config.toml
hop_length = 160
mask_prob = 0.08
kernel_size = 11
beta2 = 0.999
max_grad_norm = 1.0
Rows from block 14, named by matrix and row number. Rows with one number belong to one channel. Each number is 128 + 32 x the weight over the matrix's rms, rounded and kept within 0 to 255. All counts start at 0. Numbers have three digits each.
# convs0: first width-11 conv (model.blocks.14.convs.0.weight, 288x288x11), inputs 215-219, a 11 kernel for each
# convs1: second width-11 conv (model.blocks.14.convs.1.weight, 288x288x11, transposed), outputs 215-219, a 11 kernel for each
convs0.51:091110119135124131144120092093115147135128128118096104124140135108123129124132121114125126127122116074105103131142144137150145144138099126138147111113120133132142127
convs1.51:088105148132077166136142083066156119065082082054129143162122133060137174144082096133126098081107083134136125105094119124139143172130126163105175172121132115093105118
convs0.52:023038072095103067064094094104107166165152148148153163152125118078196198191181171168157146136127134155155163163155136137127114089098126122125137127123130139136135134
convs1.52:167136170195177146121155133091158169164115113129179182162097095086186165127166208160136162162154153154143160122127158143098095115077132180200146137122112154166177103
convs0.53:024053078111149154150134129167189189151129105097127145136115144143144112093098101099096092101118142123115121146142175153140117109122109101139149133113114130125128128
convs1.53:093097156133184129149133134119097120165108140139083136133140152149123091121123120065100140042125165150145102100108132142145078093121062076089125134086161118138136140
convs0.54:121109163183130083138203199082046143140139142129126112130107109098197187169154147151154162164164182156120133178172128116161202153110109109130140107108136147140112116
convs1.54:094182176124117133143142155140108113109139119127088092105135178136182129160186133137129168129121108124151199154132175165128109149129184171114135129144167154140068079
convs0.55:110089097111107126140123104109128157165148139138138153166170175179133155170162145144134131131140146083077077108107098104118125128139108124137133118124113098085074059
convs1.55:090157108170117198141089102052103107180146188150150138159165125104149135147192116145128148179121155161090148155116106096129116124127127137139111142119139126121098085
convs0.56:068092073058078109140116103116152186192176157147146118093082108133148133126124111102110114117122136123126129139139130144119093060060106136165166168187187171173170174
convs1.56:061105109175124155109125125101117089136134093080102126099072112112145128147172146132098099092107122116141119114119161143142124070109099156146174146168157148189163184
convs0.57:083068062080098103104090102132137142131124121131158145135127142147104111112119126125128139148150156142148163177153134150163140135154102089116095089105135150130143168
convs1.57:160148165170182168146114123117088166154157106118133093138166155126204179146136153143152119099093094126119152178159155120131116134114151104107110099069085075113138150
convs0.58:086086097087133079077103140113069072075080116107096088123094093134154149134141134140157156149127124135133122110106100089080123097092202199182186162151123138151118125
convs1.58:144097092130086088103146112109172054151123071159155152145132108069153170169093157116127133127149124114114097118119152129124070125169106079163149141078085127171164141
convs0.59:137149145151139129153167150132128101126128146163141144168172167157081079082088083083098095092104100091086084114124103111120153167168155133128132140141138142150164150
convs1.59:094104127084076043096101096106104113144164185179122146111154141133127127146132149122129111107139141105143132141137123157151186174180114122154129093127130115146158126
convs0.60:014055119150105070089113135116101110119112103098120131145150159143158148137137147131125130127127126133157154130110101086091096100109132136146153151146143133127129122
convs1.60:161129073101105117086139176144123131072126121121107128137088115117112104111110136116152129132152169066043055086085088128138114137140134122140102116113092127144156178
convs0.61:142159169161104079110126095085101126141148130136151172138139161156146146148153161165167150140136126166156144162159153153158124113135164166166180187174162155128126131
convs1.61:143171138118115118104167075139170122113110122124136138104075088161112145140141151158153151153142137165176165171189201195181123096075135160139141156145148144152128115
convs0.62:114126129117106112131131127121130137121118135135114094065057067096086089086089095106127135132152174077070031033027055043050078067082158153161153125118137140130124128
convs1.62:143179107059153131131126132194189116114101162168135154115099094133101140132139098089053106120076166138147114132126169140115117088084167094175164162117127115128080169
convs0.63:118117082103174202171131113121152148135149161152137134164163139116097111120104096103118125131144129039048067062058082095098066077052156130116107101100124147151151172
convs1.63:079076172139150127149155161069137120130111121142174092151102047098088098144144159133172144090115152121147110092118137136102081091126150156096125150175102142170158136
convs0.64:129138149161150129126141146144145122122105099090103104103092094105142148148142137149162164168169178153143144145140143147157148144149130150138124117112135116093074091
convs1.64:096116110148135140112144152148108181072112093119127125135134135129153123134144170190191190154191239152170123115162162135108085093081116134098097154127131114128155065
convs0.65:145138120117141147129109117137150182174163147131125122134131153167151156165158165170174168157155152124114123112106105098096097093108126136138150154148140141151155154
convs1.65:107154135138168168141137170177192165181186162148159150144140130108109142123087066118102073087072074183206170129142124133155152150159081111094116120168120085104142061
convs0.66:061087083081075094103103098086069207194164153157169150149133138135113129114096098105100107113117115127124125133127144154174162142152114121130133117098108093083078083
convs1.66:140095117124114095126111157147135132121130108098138157170130164126158149157154136147163141142137085155128117121132106109110075086099102104161113143187086070048049085
convs0.67:096095088072079110132134148154155167159145134130108086096095073060138141138133129124128142157152160190190183179159127116115113094072075079089109122111111106113116110
convs1.67:089079094134111101082088128152144138155155116112122106092086101119113110165145153123178168176196182109111155137164154157124122101104051074086114047117093136118116110
convs0.68:159162171159124089111161170164136052029078117148155163148151170228112105123142139121133127110106111163136085121159151156130113140165100138129155172124112127134124145
convs1.68:129126126127124124124123125127127131130128128129127127125127128127126125124125125126126127127127127128127126126127126124124126126127128128128125124125127128127126125
convs0.69:067111145157154164132143171191190080107125146143149146167185169182111104096103123133146147128129144128128123114111134147146142141151138110096119128127138114113102105
convs1.69:196201189100111165107129132124147084153154140121163131146163183178126049106150136214175134115118134132168184197167127113130128146153121146124149163096096109135159120
convs0.70:173192153121123157149135096089117147134150134153136159126142134123089078082087112121111107128122123058094113122121101122141140117073137146144141147138154150148131120
convs1.70:116094182172137146132136125229192092053106131102122138175181145171114128146159132101140127150177154138142185152076115184160157070143189128135136107106122126106084159
convs0.71:119134141134116115106102107106097159151148142147152153159151151167100114116114127137145130122127113120127131132124130138136135109099084113106115116100079080075073087
convs1.71:110099060088118177153112123145130054113107112147151151128135113102126093086109099129092111150159068129094122104084060112150133090106129116090122128108086098130095138
convs0.72:146145149139113090114155150145138084081145182206204198176177196236120115128146150141153141126124127165137103136164157170149132146172113146138170195149136143143141165
convs1.72:126126126126126126126127128127127127129130129128128129127129128130129128127127127128129128130126126130129129129127126127128128127127127128129128128126126126126125125
convs0.73:166188232217168125146170159088061064107122152149165193207179160192063078101103101113122117113115134147107142132071080106131080051018129086124115123120124128150144163
convs1.73:154209188167117148114126170140189130144138118101083138151116170180079111127066116108115126096096138144120111130139147123066081036118173073140173097154156150115093136
convs0.74:078083104130107139139121134116115134140133149148142135136147156161125125124117110115112118116118120034062083112106116137169170163142181198174177146149129143145121106
convs1.74:142108149156147137150139114126125086108126119119137167177173146197134126110128141165194175174178173137121129105095118140146074086138131139103162167097159111101136028
convs0.75:143140134124135152190195165114116147153154149125109095071073083105120149153160165165164158173183196133136130122117101082096133105087102170183184168180196208207183180
convs1.75:111141103132158134155163174141196153129148099142136072068030050112152151134149114138180208200209192133120104134118095098115116102108180153170172144155124136175130038
convs0.76:002042096097123100077116141118074057086099118123134125145158162121125124107116100080106123133126127132151163153135121099139138112073155127129137132104141150154128101
convs1.76:082137105135126143147114143140170075102018109133114188168133174141131118145101162047112155172147130096087118112152126117128160134088117145128130101107113099132127145
convs0.77:105092102126155159125108150150113135124111117124116128146136149170163152142129101096089089083067071181173161149153162139115127156152153157141138141114079079115131103
convs1.77:105090138124148193090091118151118098156071077083141113137123167156105092134149142117137110111129121180204162168148158167145134133137173122147140125166133152143176134
convs0.78:110108113113099068088097104082106133131140137142144146135150147123105116129140150166161154133128126114113119118114111105111125133133184177161153151159174178160160161
convs1.78:066064060076111126122148133123126173170178170158156172155154152140117121118116137130146125147147163156157147147141142140162160180178124141154151154140137146147146161
convs0.79:115139142152173138111122121149167158154161162157140144120114070095053064068076086098115120140151146111111112095089104113108088093108143141114109089090100100114123113
convs1.79:125111155132134154168127065133094130137063058084078126063101102126093144150117093118114110108122135099138100092129128130177116068074083080117100053166147090136169145
convs0.80:188172140125125118113112103108120127128138152171162138119131131124131138142149158161153155156145135159164150126134119134122105089090142135125116115131132112105096102
convs1.80:160146153146146139141137117106102133144167154150136127111122132140182145162173133100139156122131152102109123125129116111087101117108120144168173135102115102122118137
convs0.81:156160167156124092114162169163136068048098136162163170154160177231115108125144143126138130114110113163137088121160153158132115142168100138128158177125112125131123146
convs1.81:130130130130130130130131131131131129130131130129127127130128126128129130132132132132132132132132132131132133134134133131131131130130126126126129129128128128128129129
convs0.82:145142114103125150140138160140099023080095108124156168164152153153115127134137137127119116115122133133122141136136137130128134138138147138143155152142137147143138124
convs1.82:130142136101089088123077081092055132109122133102064119107078051041121125134132168171182193145120121154139163144113117095104137131151162157176161176153098108121096096
convs0.83:119134131116144123120117130167139093061033082138179215209200186166132127134121135160149132129132136036063076099104125145119096113135088102100095114114135150134134154
convs1.83:141123133146113160135140115116159164192164157133115104153140113155176119125158139132182189140133136032089115118120137132124080064086169134130158164157104108086090139
convs0.84:166141127156175201202164139138173047051086098097113108116127139133094094089098111101098114110107104113090106122126137158150153163166067084096098111137141122126113117
convs1.84:166123103107120182166125086099210187156122155093070131075087074102140135120134137138140111133120119124130100083099164159182151154177078135129090099121124141143148131
convs0.85:079079075082099121116107077130169166190183145134149173153084095149141137135139153158144130122117116139131144158148124140155170170146172176166149143131129118103107116
convs1.85:171145111155157141164116172186158179179168109124094104147161147150110193151064133155105137161114120106182160110140139117098134125135126128149148118098085081120134109
convs0.86:157142123128114141151140137116156161135126125132115117103110111129131125122139160162150143133137151156150151132131130131112086089089196191170142125119124089089097109
convs1.86:079116102100117050073079098161185128144158151173207166144131156167125115126130130103125095108101086127107113112115102098086139093098168123118115116140107081104148134
convs0.88:165173185172132090112165184177131032000016045082099123120127144209104097118138130104116115100093094162138077111155147145115103141164091132120140150103094116129115129
convs1.88:122126127128128129129128129129126128129125129130130129128128127128127127128127127128129128129129129130130130129129129129128127128127130126128129130131129128128127131
convs0.89:011056128141093077105119124115106105081104122137142132157177215198072087078060056079109105114098073117075080073064072093118135142135093095103124098111108132140161132
convs1.89:148145153118158113124157149120094117110118130152134133153139192116099090109183146112125097145112206136170166155169200183176080133153072048060140116138159162123118197
convs0.90:102054081100056069082111076089120187190216204196180154152155137148058059078104136147158157150137106085097119141136153155169147140137099102099123140127120119114110128
convs1.90:212185150122189104161171124147164112067182152141125110131162132106122119165135100140173203194121215186142116126127124110125071139139153131174186135053053052088151120
convs0.91:113154149131109131171169151137168149162146145133072036057070081098144129116123122131138158165167173128122131139121103127145143119127108132151127112130152145128116149
convs1.91:110142114179115098127126172173162222156154053145101059083101066020113101124173161154175183167174189107130129134198124124153166128097128143144165113147152130133131164
convs0.92:060054096104118115120114103119139137113103101118120124122112127116146147155160164165165180178165143150130120097117134115121137115113108102127141147144130140137143146
convs1.92:159129158126143144085139126121106104087044081122146177102105147118143189138144132104093111076057061119140130094128135091164154129094152135152140147148106168167173126
convs0.93:132179172190169117098109130116079125142157152149170165157161143119128125126120134125118130127124132096102110110123136149139141132094093118105109111103132127112114099
convs1.93:168139141144146120126116133119098144113153153165107136114099124122223194164180187129117119179153131075119136143134165132155129154105076070147129110092055112131105123
convs0.94:108105110141125125109113115088123111153159139113106129150132097097111155152149147150158150138114098084081089074063073114088113099119111123119107104145104105149152141
convs1.94:114159089096183189127137091097102165198186130109056101112139183171103168184090134117089133097150151157113107126175120107117167160187154148108166166194153124105136102
convs0.95:170179173162156145151166156105063148138131141146116091097122134140146137132124119113098082080081078105100092094105123124108115123124131131119091087103116116112117126
convs1.95:172142206162121105078067066113122122127147137150148121144128091092154167157189162121118097133116090151150160148161170177193177103108123140130089128120105143107119064
convs0.96:177200184147140159188166126131170149167161160163151153172172160161154149152151140133130137134128128179177173162145122125136139135132134140137130128137148153150149165
convs1.96:185163194152147176147139175156182146143175166146138175173157155121158170180183154143137160158126130126108100119129137125126138124130174144139144132139146176144157138
convs0.97:234194152157173180172139113126153179177152150144149166164160136134104112121133138152152158166173172124124130131142128107119121120119108124137159167159146136127121114
convs1.97:118149133146137152185158162153161123132119126143114160147137117112090125127105113100127144155157154132142144111127119159166125095086144126091140132103096149145156114
convs0.98:119125136127107090109144144120118114109147155183187162140156188185117119115123141139146135110104093143129119140143140161145151142161131128126150152144139154153152124
convs1.98:168175178186169122142152135124151119146174163134107101076090150088176180172139133128156225183064164104069130145126120124154152154145212211152184171158170114135137175
convs0.99:158154146140120129147137162182188147136143156149125109100079054041099112120117120127132137153165179152152155135128125125134139146143106104097118131136131123139179184
convs1.99:095115150150185193190219172123107159156160136118122124126139149108111098109189176147155132115136127141125134148141120082053075089071087084084106089157144174137132151
convs0.100:195173149149159144121109104111128135133123124128122118125134141125127129134144145140140145155155155110110108107098104117119122119106103093097099095088083080079076085
convs1.100:124172125108132121112079099092107088134167111153128152167091100125132133136102135121126121146162143133111113129130057103116134134123132079072095107081066129082069090
convs0.101:100135154158148145142138127107087114119136152147139133139137139133196187187189176171157144136136138109118128123106127130134148174198153125145119095070099107131135122
convs1.101:129094105151135101112143082062120124144142064154176147167136183183136191175121181176109142143148176139135165167192164120115101161143207105128202168120112111089054148
convs0.102:099103146142108100093107088093088113120109131156150150114099094090127132138145138139145149136130114140146164155150118114107108128104128133129095107100075075092107084
convs1.102:096052165126107107132121123086091118092126085157059099164178133190152115096119124148156147150089108119116062109079169155162188157124106155145167144105146077088131197
convs0.103:153149132115129142137131132133129150139115101095109121136157157159120128124135139145144149146149147092095108109113118123138126116113187179163145133121108094066071055
convs1.103:145136149126166158143123133127130081121128151138144155142127158143140149162167183173153166156151147100115112089090108101134144125105147148145135137157138144098107113
convs0.104:143152154134139112126156178175162057083098103113127140165170157131141139146150125111106104112117112122144160140125135143135127125122138129130109093102103133128120108
convs1.104:087112156177151154097168169150122130079126152164151153120117134111196171120095095112122112114115098168122116120085039098183180156128128167201181152175136143157140184
convs0.105:123093101118120080091108110147153073075062073088110170174163135113161156146144123116115121136143131132133111110106118128126124116103153160143127135119105094095100091
convs1.105:127186181136160113065023052071000185186180149113102127129089124116074075139110129110055078101123082137194131122132100108123115134119180118079112140163147126193160147
convs0.106:125148137121107104084086104065065138118114118136142123132134116114148139139143144143133127122116113124135143139144156157147135129157145148144147146132119108101120130
convs1.106:109102099083091120136160152135110092084076108146142153102127173236108096104084099093100112093114076145155147148117110169185150143178167147127160176133124182167151138
convs0.107:134155153145092103110127119081074145138144123113145162164161142123165158155153147157147124110091073165147124113127134119117133108110160154146148160167151126122117114
convs1.107:091121161162166154170156155120100160114140114143149184159201115058142161133134130140095130114118186154168161143144169144138133132158118121155113137086128162148173215
convs0.108:120127106111131147129113127147150203184165138128117117080065049037154144141133134137137137140151163137135135137129136154150133112123094095110128122115136132141131119
convs1.108:111136143134156192162142134114164129215210162156102119109149121140093118133142103111100152093134065143155161187157143098127099128106083118072090145112108110118135182
convs0.109:170178192181137089106162191184129022000000000030052089097108125193102094115132122092102107093085087161137068100147144136103090134158086126114127134089081107124108115
convs1.109:129129129129130129128126128129131136121125122129132131127130125128126128127126126127127128128128129136122127126130131128128125128133124125124124125125127128129130129
convs0.110:147161174186194171140116130154166142123118131160169160150134130116133133133127119120113108097075053087085098129157159160140115098095109112130122139145120144138109124
convs1.110:119129148138151148160169143146174093121147175135124130162170135134103089105146124123103093108068076073119108115105083120134116097108138114114079072122179182173142073
convs0.111:181163171156154157149155160166168111131139127131144159153138150156149143137129126120116112105088080176150133135159154130103088066081113105099114142140125136127126090
convs1.111:184157188179160156170158111116114139141166136113133130135150181144079141162176135126130159130119135140186116109134142133137079054148145103057060139086136143060065089
convs0.112:163166194199188145139153142131142109109117124112097088100101094082138139119109117129135138134123114182165152140165159155144131126129096092105115130133130119118125118
convs1.112:115131128143110106133159145148149144148145136163147159127134095093130142140148162150134158141147120137131144157100144158108093068114084084048072105154090111101143188
convs0.113:126123120102111122135149149148153141135137143148144135128138144134118117119119129134138139137140144138132132126128120117111125139135090085075084099097096098113114107
convs1.113:048078083075073067097106102070050146130123132119143160152154153139107118136131138143155130133118135127133135129136130128116122126151116118072110094135138110100110061
convs0.114:164163143166147148151131117094069140141134130136134156154156167189139135121120127123119135145156160158156164151149133141127130140140195158144122080073074087074059059
convs1.114:133191195173166111130085107152061104125159165148123155155132161176151192151097131136125062130149099154174193152121119115153176186184160147162166151161139110138128077
convs0.115:038034052059079079074097114132138112124137156123111137151129087088154184179168155159160161143135135124128127116123129099094105074056132139146125112123114111102107113
convs1.115:024079101069095128110055036064107104114117156175155133150169089061107116199177149135150168122100116109160185119159114058064085116092177189116071128185118081088095123
convs0.116:126121136130116128144151129131150162154158138146134150146120097091153157136115092082082089103090078161157159154150139133143150129118130138133125129136142154160144145
convs1.116:156117076085091128119115139134170164121107134135153179170184103081148139122157155127147113066092097096098130101093095135135111137146138149203192167120145134116105127
convs0.117:149151156144124101126161146139132089095143166195189179156151168198100098114129135129140127114112113162140109140158147160142126133150111156149168193162147152151149164
convs1.117:129120129115112140114132120125126129133144133133129122131113138129128145143142140110132142136121123110146132127116122110125120124131144144118119126148131144124106107
convs0.118:088146169152076101111118112088049075090093129155122140114135130203054058098118122110129153141148164114093096115128106116120087110127059104107074072097125127153153134
convs1.118:170149117108125148147162109146164134127128123170162110148191195122096120120139154103121109120175175128107081102091130120092088104178076136145144113171152093174113193
convs0.119:144134148153119101118146121114112061104132150170177202152148159191107106112115134138148134114108109153151127128141160168163119122142083110130140175163180158156150154
convs1.119:100073121131167144162163051137165072094157109118182138125102156172093128140160110065107123135085099119086176222199179126072106123106201165170218179124113093129147084
convs0.120:175189169106132179168117082136158165162176176151131118123091063078075088103100095096085100112114097029082120121093118135131109104133148175170135148170182170149150179
convs1.120:116133123095107180151125135137070092097149148094038140213184131078101086111104121117131188118084107100095088121252164078120207177122100124146168170169111150177156138
convs0.121:201163140163166132159165157128100062065090114130132118107104095093128127127134145151152141146149179134134149156160164184184176162145135133130147139132137142151151141
convs1.121:136139123151141133152151158188198142121142140083062116082181130088137167196164122141122131119181201141157184203209221154155182182202173198194170138096087097130109062
convs0.122:137143149160147129127133150125129107104112132134133141144139134134091119128137139136149167159150144173151144150161148136141146132123146156165161161163175178168156151
convs1.122:177194147117159101118178144106099179147082123158163163098089084066113089085117181118130133131076133159096125129100110125117187183154176191128159205123135122165130109
convs0.123:155158160138117142141119120119099180168147133137130109081077061074108106105108127140148155165176183150160139122120146156147115100120101077092107121158168180200213216
convs1.123:143108131145139114141142141149131098163091055097135055111046098075146145079123129173135091087118130151126126122128106104092094107110117081122085140135146192195178168
convs0.124:129144148148152157155110106137187058089119133148162172170171164178128134136149152154158162161157150104127151137132147168159138121135137128125129143147146136145164164
convs1.124:097071095136140155180173173131158092124057090111144171117165119146160142150169152166180148127138131152145126150149157142114144112101190175124129179154148127158196124
convs0.125:123109112118157143177202195174134130110092109128105113126134107091123123111102113113101089084090081164127098113142135114075078100118139132123134139135121121129127111
convs1.125:128088148150144120097091126185191099122139088059087117117163139116094076094140171138133135100079079157141133090152128100069105081079100131153092120126125118081129142
convs0.126:040029048082040019019072097064082126090097105110100101096089074097124132133141149152153155149135126139123121107096086090130124112116122074045071073059064082063076095
convs1.126:167198094053021088068109107045089086083098083067075059115088060175096088075110115122132134170135160083078165121113104118120165125118093120155173147136203148084155065
convs0.127:151171127091085079087089078063068139145128138142125107094089083083107115122124126133117112120115112140128132147147141143133148152129122121103114125141142130123129119
convs1.127:068059081064047054107102127146102169153151160166166179150146199182120138120143129132101124131122102111106128187106117142131118124108111104095120118109130150140123140
convs0.128:084070065061083092101091086086059140147146144139130122129127135138142148152157159164157149140135137080087104119134127109104095111122164147126106105121123111122130122
convs1.128:138137104081081098122145108122140101167098071109104135129093081059131138142135106104135130118141131101136149130113138150132126084090135132110113132100150154117128132
convs0.129:123144147129118111116124089074054160161147117098092099105107135164112106097096102103119123115104082067074084125153147146126148160151148147141135128128113108104107097
convs1.129:187121212194139127108122067109138103139137120141146146130125109146135136146157156124141112149138159106102123134170119105078093058148151147131150166074122132101144152
convs0.131:142149187165101102140138095027082118127146155165154137115101107086127127128116119139146151156160169101100139157130093110150118098092091114155159116085114148133098110
convs1.131:106105152141134140125086141137111130129126128133121112122114102146149119132127098123155145152147172090067115131134112142193112039082129106164185128052145144180108102
convs0.132:141131103118147121101112100111091107123140151158150152147144116106131131135138130114127135148144142139153139141144140137139141146136134138156168169154139140158169162
convs1.132:166144118145107128099072010110119153123115101103142136146139116164118154132135112144133115129153143109112133163169109139140164164162130110126147142062092178209086079
convs0.133:125137153114116106098083098091121064073092100121093084064082108121118131123103085077079068044066080181181167156148156123103101114138105106130130121122113088080081079
convs1.133:132139177145140122207137155159134116106171126108128076149093118164134134147130137137117111081116099129153076071084086072061089131101099133146091074087133117144151080
convs0.134:093099093095112102097086114130136122109082092098093085047045045058160168164154162177185199201201196142140139126137124085090098094061175182177178180183196207215198196
convs1.134:165128092126111144101097094169180155125117122173098138130101158086118150166127147131148151173164139151188154142140114130140173153152147108131094157054075117117152132
convs0.135:099058161191167074090177185118068150103101109078073055042036059093033039076091082073087105090070094190105079125156183104081124170150131137152164129110118167171146131
convs1.135:087124141153178109183138104116190068126108146139148205167073122120111147098111157126106078142119108176147138128188172142179118200116113120123157106168187167092130212
convs0.136:172153091088129171148087076123147206199167129131144145126107108122127110100118130129104105119134142126166184150125118115104086069073142158139106093119152152123099086
convs1.136:190125121127127188195155130145157118097166107101139171159114152159076145103143116077161168204167137090123104072132154163111138086090136147149112126139061117090110152
convs0.137:242218139144173166126100110098071145139154165159135141139129114123172169164158160156149149145127111174188158127146161141095080067043131138111117138142154145157135121
convs1.137:159169140116101079108101100130120138162125139145139102107115132137163146184164150146156146147133143168159134140214174201177116099134098150133108087080128132147148164
convs0.138:148165150142146157178182174151125078086075087097095101108123119109134123119114109098068068098107102120125119107102128132127115117108086128129130115130148145142128140
convs1.138:141166174180165189198196168150163137081126171156090095081118127138149185151124131133099120132119102140149115154138138107146131132160071071078128173107134202185155169
convs0.139:164150140138161143121128152124080120128126112112112110099079090083122117114106103109100092085086089184162134115102092112121134097081115105112115112108116135149136121
convs1.139:102139145149115142189164174140149126103119136139162109124116101117100140191135150166148091144120138141120142158167110108137159151161138120141125102112105068121108127
convs0.140:219191105094194229152058095195200115125126125130133131112125118109153147160152148140150131122125119124196179125129185181112104141181176167157131149169159130144164135
convs1.140:180172144155154154171154134178157098076132111157125076080139143121159145167105135081150091123063055157159130111150136192182180129158174133123155113104119172100092175
convs0.141:146149155146117090113158152144130082072131166192187183161162181223111107121138141129141131117113115163136095130161153164142125141165111151141167190145130141143139161
convs1.141:124125122122121127129131131126126131134128129133134138139132131135122122126129125123124127124121123123122127131127135130127129131130130131133129131127125122121120125
convs0.142:088087090115135130140159186192189164137127144161173156149166178204132144143139137126130141143124118104110115125130126145158167168176101131145147143143155162149134135
convs1.142:173180170114175157156120125101120163203173143141114085078110123086157155077153165077149132112135069134084137126102131131110163118096186200122122092091109111078065115
convs0.143:075080084122102123133139132141145161170161163161151111083082101129116131129120125127131137138129131079097131139134145147170174167172110117090092125139134125130143143
convs1.143:077124156128128117130145114087119112100134134127116123132098140153142145151149103100126095103102089092103068116127140104139151164178165098083162118148130158152152137
convs0.144:149144144129115125136145120126147151150137145149157150131114085090134131130137142152153151151131117138135138153147136137155159143141115129134131132132131124115117127
convs1.144:111106079094109086101108122130141194149125111082007018035008039063099096130096120112103115106102133115146139146130142162172127102098140153124110132134096097111081200
convs0.145:159179170172166148160146100089058140128130114115116116107109098074123105098102110130141131132133128125114097092093101119129130131144121121142143126130129124129140131
convs1.145:101117111133171097111098093094084090113129153176163135111078086099154186168159144112097144115110140119149133111135131130142147180135128128108104143141146165119101114
convs0.146:171168158137130147154153145144167137134134133151172178176185180180118124127129133130123112106108110142149159154144141149163170170167069076088088092102104099091085078
convs1.146:117132138153157155141141127133176147121136141113147107107158150132144130142144113123108122110097103125106100098112151154175143144152070078084068116122099116118132114
convs0.147:034054083111095078091105117114115147143145160156152145147149160154123117115119100096090092084061052105128136128136140144152126118106182160142143145138132133128129116
convs1.147:097111131143158172126122105116145132098097117143150115152145112100147146120105086107105081131132129124132141140112137140178146121114171116101088168186129154128113141
convs0.148:082082101110124112111102121147152146179176157141126110095065045051156168157152147120093083097104097136141134126135130105108122133129121103095091111144139131138137133
convs1.148:136194124185137137177166144137109151177133115136135130097103090005136162109147155099130152119120057118121126103096133132141067067077156155098105161136111107137114163
convs0.149:148150155133128124112096097101095152143140151150150171148132108080093101107100101106118111115126129158173162142136120113097081064047129126119116125121112113127146149
convs1.149:116161178129138125113148116125096131155104086138112133110121123112137098130146151138150159171152166119049058119181144112090090074093180172107129118124123125126158160
convs0.150:076093123159140111189186140111127082053088086118113125105090110153139107071080091106113091106092112151132112122170138127091112124114039087148155154169172175162151157
convs1.150:206180174188173177143162115156154171143102120165156147083121121035095127099124116100102131149151197124173151098119117110085135196147058080111180178158084187179133138
convs0.151:144156148136144177188159123128144174162150117101086101102132131126118124127129137132129133122110114152147132110088076084067063061070079095106128142163156159155159158
convs1.151:162132167184175202151119114149144170171198126103131135088089093052178194136134197159153147171158158125129147156097113159160124094111150146072095123128115130175162190
convs0.152:209201143147191177154120129160172091088097119141166158138122114101142133137129104112125128128126131034078085101112110117135151153158195205163168136103093089081074043
convs1.152:166078128166156165162153143184171202157148165126123098097093118054125077056105156049146046127117103123113122111110133148136130136144219179144140117079156090137149177
convs0.153:074065083106125127141166170175180149147155162154159174183201193162177184180149142149160151159172179126103100107121140139137141169171181173167157140137136145132134134
convs1.153:179194194124122120123095077043077140163137127143134143145147132122192152149111126137114172135167169142154150185160197209151139158168102154147144147127153140108126126
convs0.154:113111147162130106116120125126090141139128129145157139126126138143173167159168169153138136129092070129113141134118125124136129130124112115146161150123108116105103078
convs1.154:106122107125160113134143117139132158176139139125126122115169154064168185186110141191207150164187128118126117146171136128123152116125155121139145074088135079135119168
convs0.155:122090098110118091096116123105105167169165153163159145135123127123112111112108090092087091101113105118141142140150149150146160171197132148167118132136090096090098086
convs1.155:136179203103114132100188117161095086123142135124182217155165116095174182169150125146103084089073091103152141115095164145145138162161094135129110146102156148120128102
convs0.156:153157164151120091114161165158137070054107146172173175158163181231115108124143143128139131116112115164137091125162153163139122145170103142133162182132119130135129152
convs1.156:129129131132133132132133133131132128127128130131128128131133134134127126126126125124124122122122120132130130129129130130131132132132124125125124125126126126125124126
convs0.157:135142129097099118151162178182179133127127106108106088080072081102139134145154156141140134122109113108108099101113118126112120112096159173178169151142127098087099088
convs1.157:124129135117169191167190194103133162121105113132120121087102142176149110119124160150153152125166086094121096047091130138162123134098162180155143153154117121139067124
convs0.158:122137150141122099120157156142127123126143162176165158145131140173121126132147155151163152116091076165155129152174173171148110116137132150145152162139138146137146153
convs1.158:147176158159200227163075103138138120110117108110090077075092105150086086070079067089144155136148139176175172150100134159158139121197137151161164135129137111126124110
convs0.159:101067099158177163139076082134202076135156166182200193191179167186121123122134131146148149147139145027081120096045056065077077065034116129141143144129118089083083100
convs1.159:182197161132154186154090099078145189170146119088103061130063119115074120143124128116136112126138136130102073067106132168166118102107171093118103126153122152161113204
convs0.160:097105095105095110091108122092086014023084075125142134118129160156122127130104086076071055052048049140144126131136140134115126129131147161134159165171175167173164130
convs1.160:102177165147105129110117057193109095094165148153127108103147114118168095170109155098184120155164096054105111107121146121157123151125095037109121105115120111164165145
convs0.161:164167176158109061052062042083079055041099125139140150138132122131156159144139141156169166152150137167157156170164127139136139121132117130115090077126139133128124139
convs1.161:126101136149156108100126147155142096033078043077105155143134092110131111155132182154116145159130104126094106094143071126157134128116142130146135132115068124079083177
convs0.162:101099104106144140104096143144091101083108143167159106091102120111169172171168165161167165163155153156134114113149182138124117139128198178182197193180155157169165148
convs1.162:162103150142153167176168121114182136092128158129132079046097063080100117051094099087079127132197147078088107117134153138138104078076192154177192150201154169236180186
convs0.163:155149162133117125095094102122146108128161178156115103143155098065129137152160154142129124135123114165149162154147147136142154146130085097078083095102104098067067065
convs1.163:175135158119156157166146141104132118117150157146047131155157154194081106109137128133125086099096097104137127120110108082137158132108099089081104079114119151122104142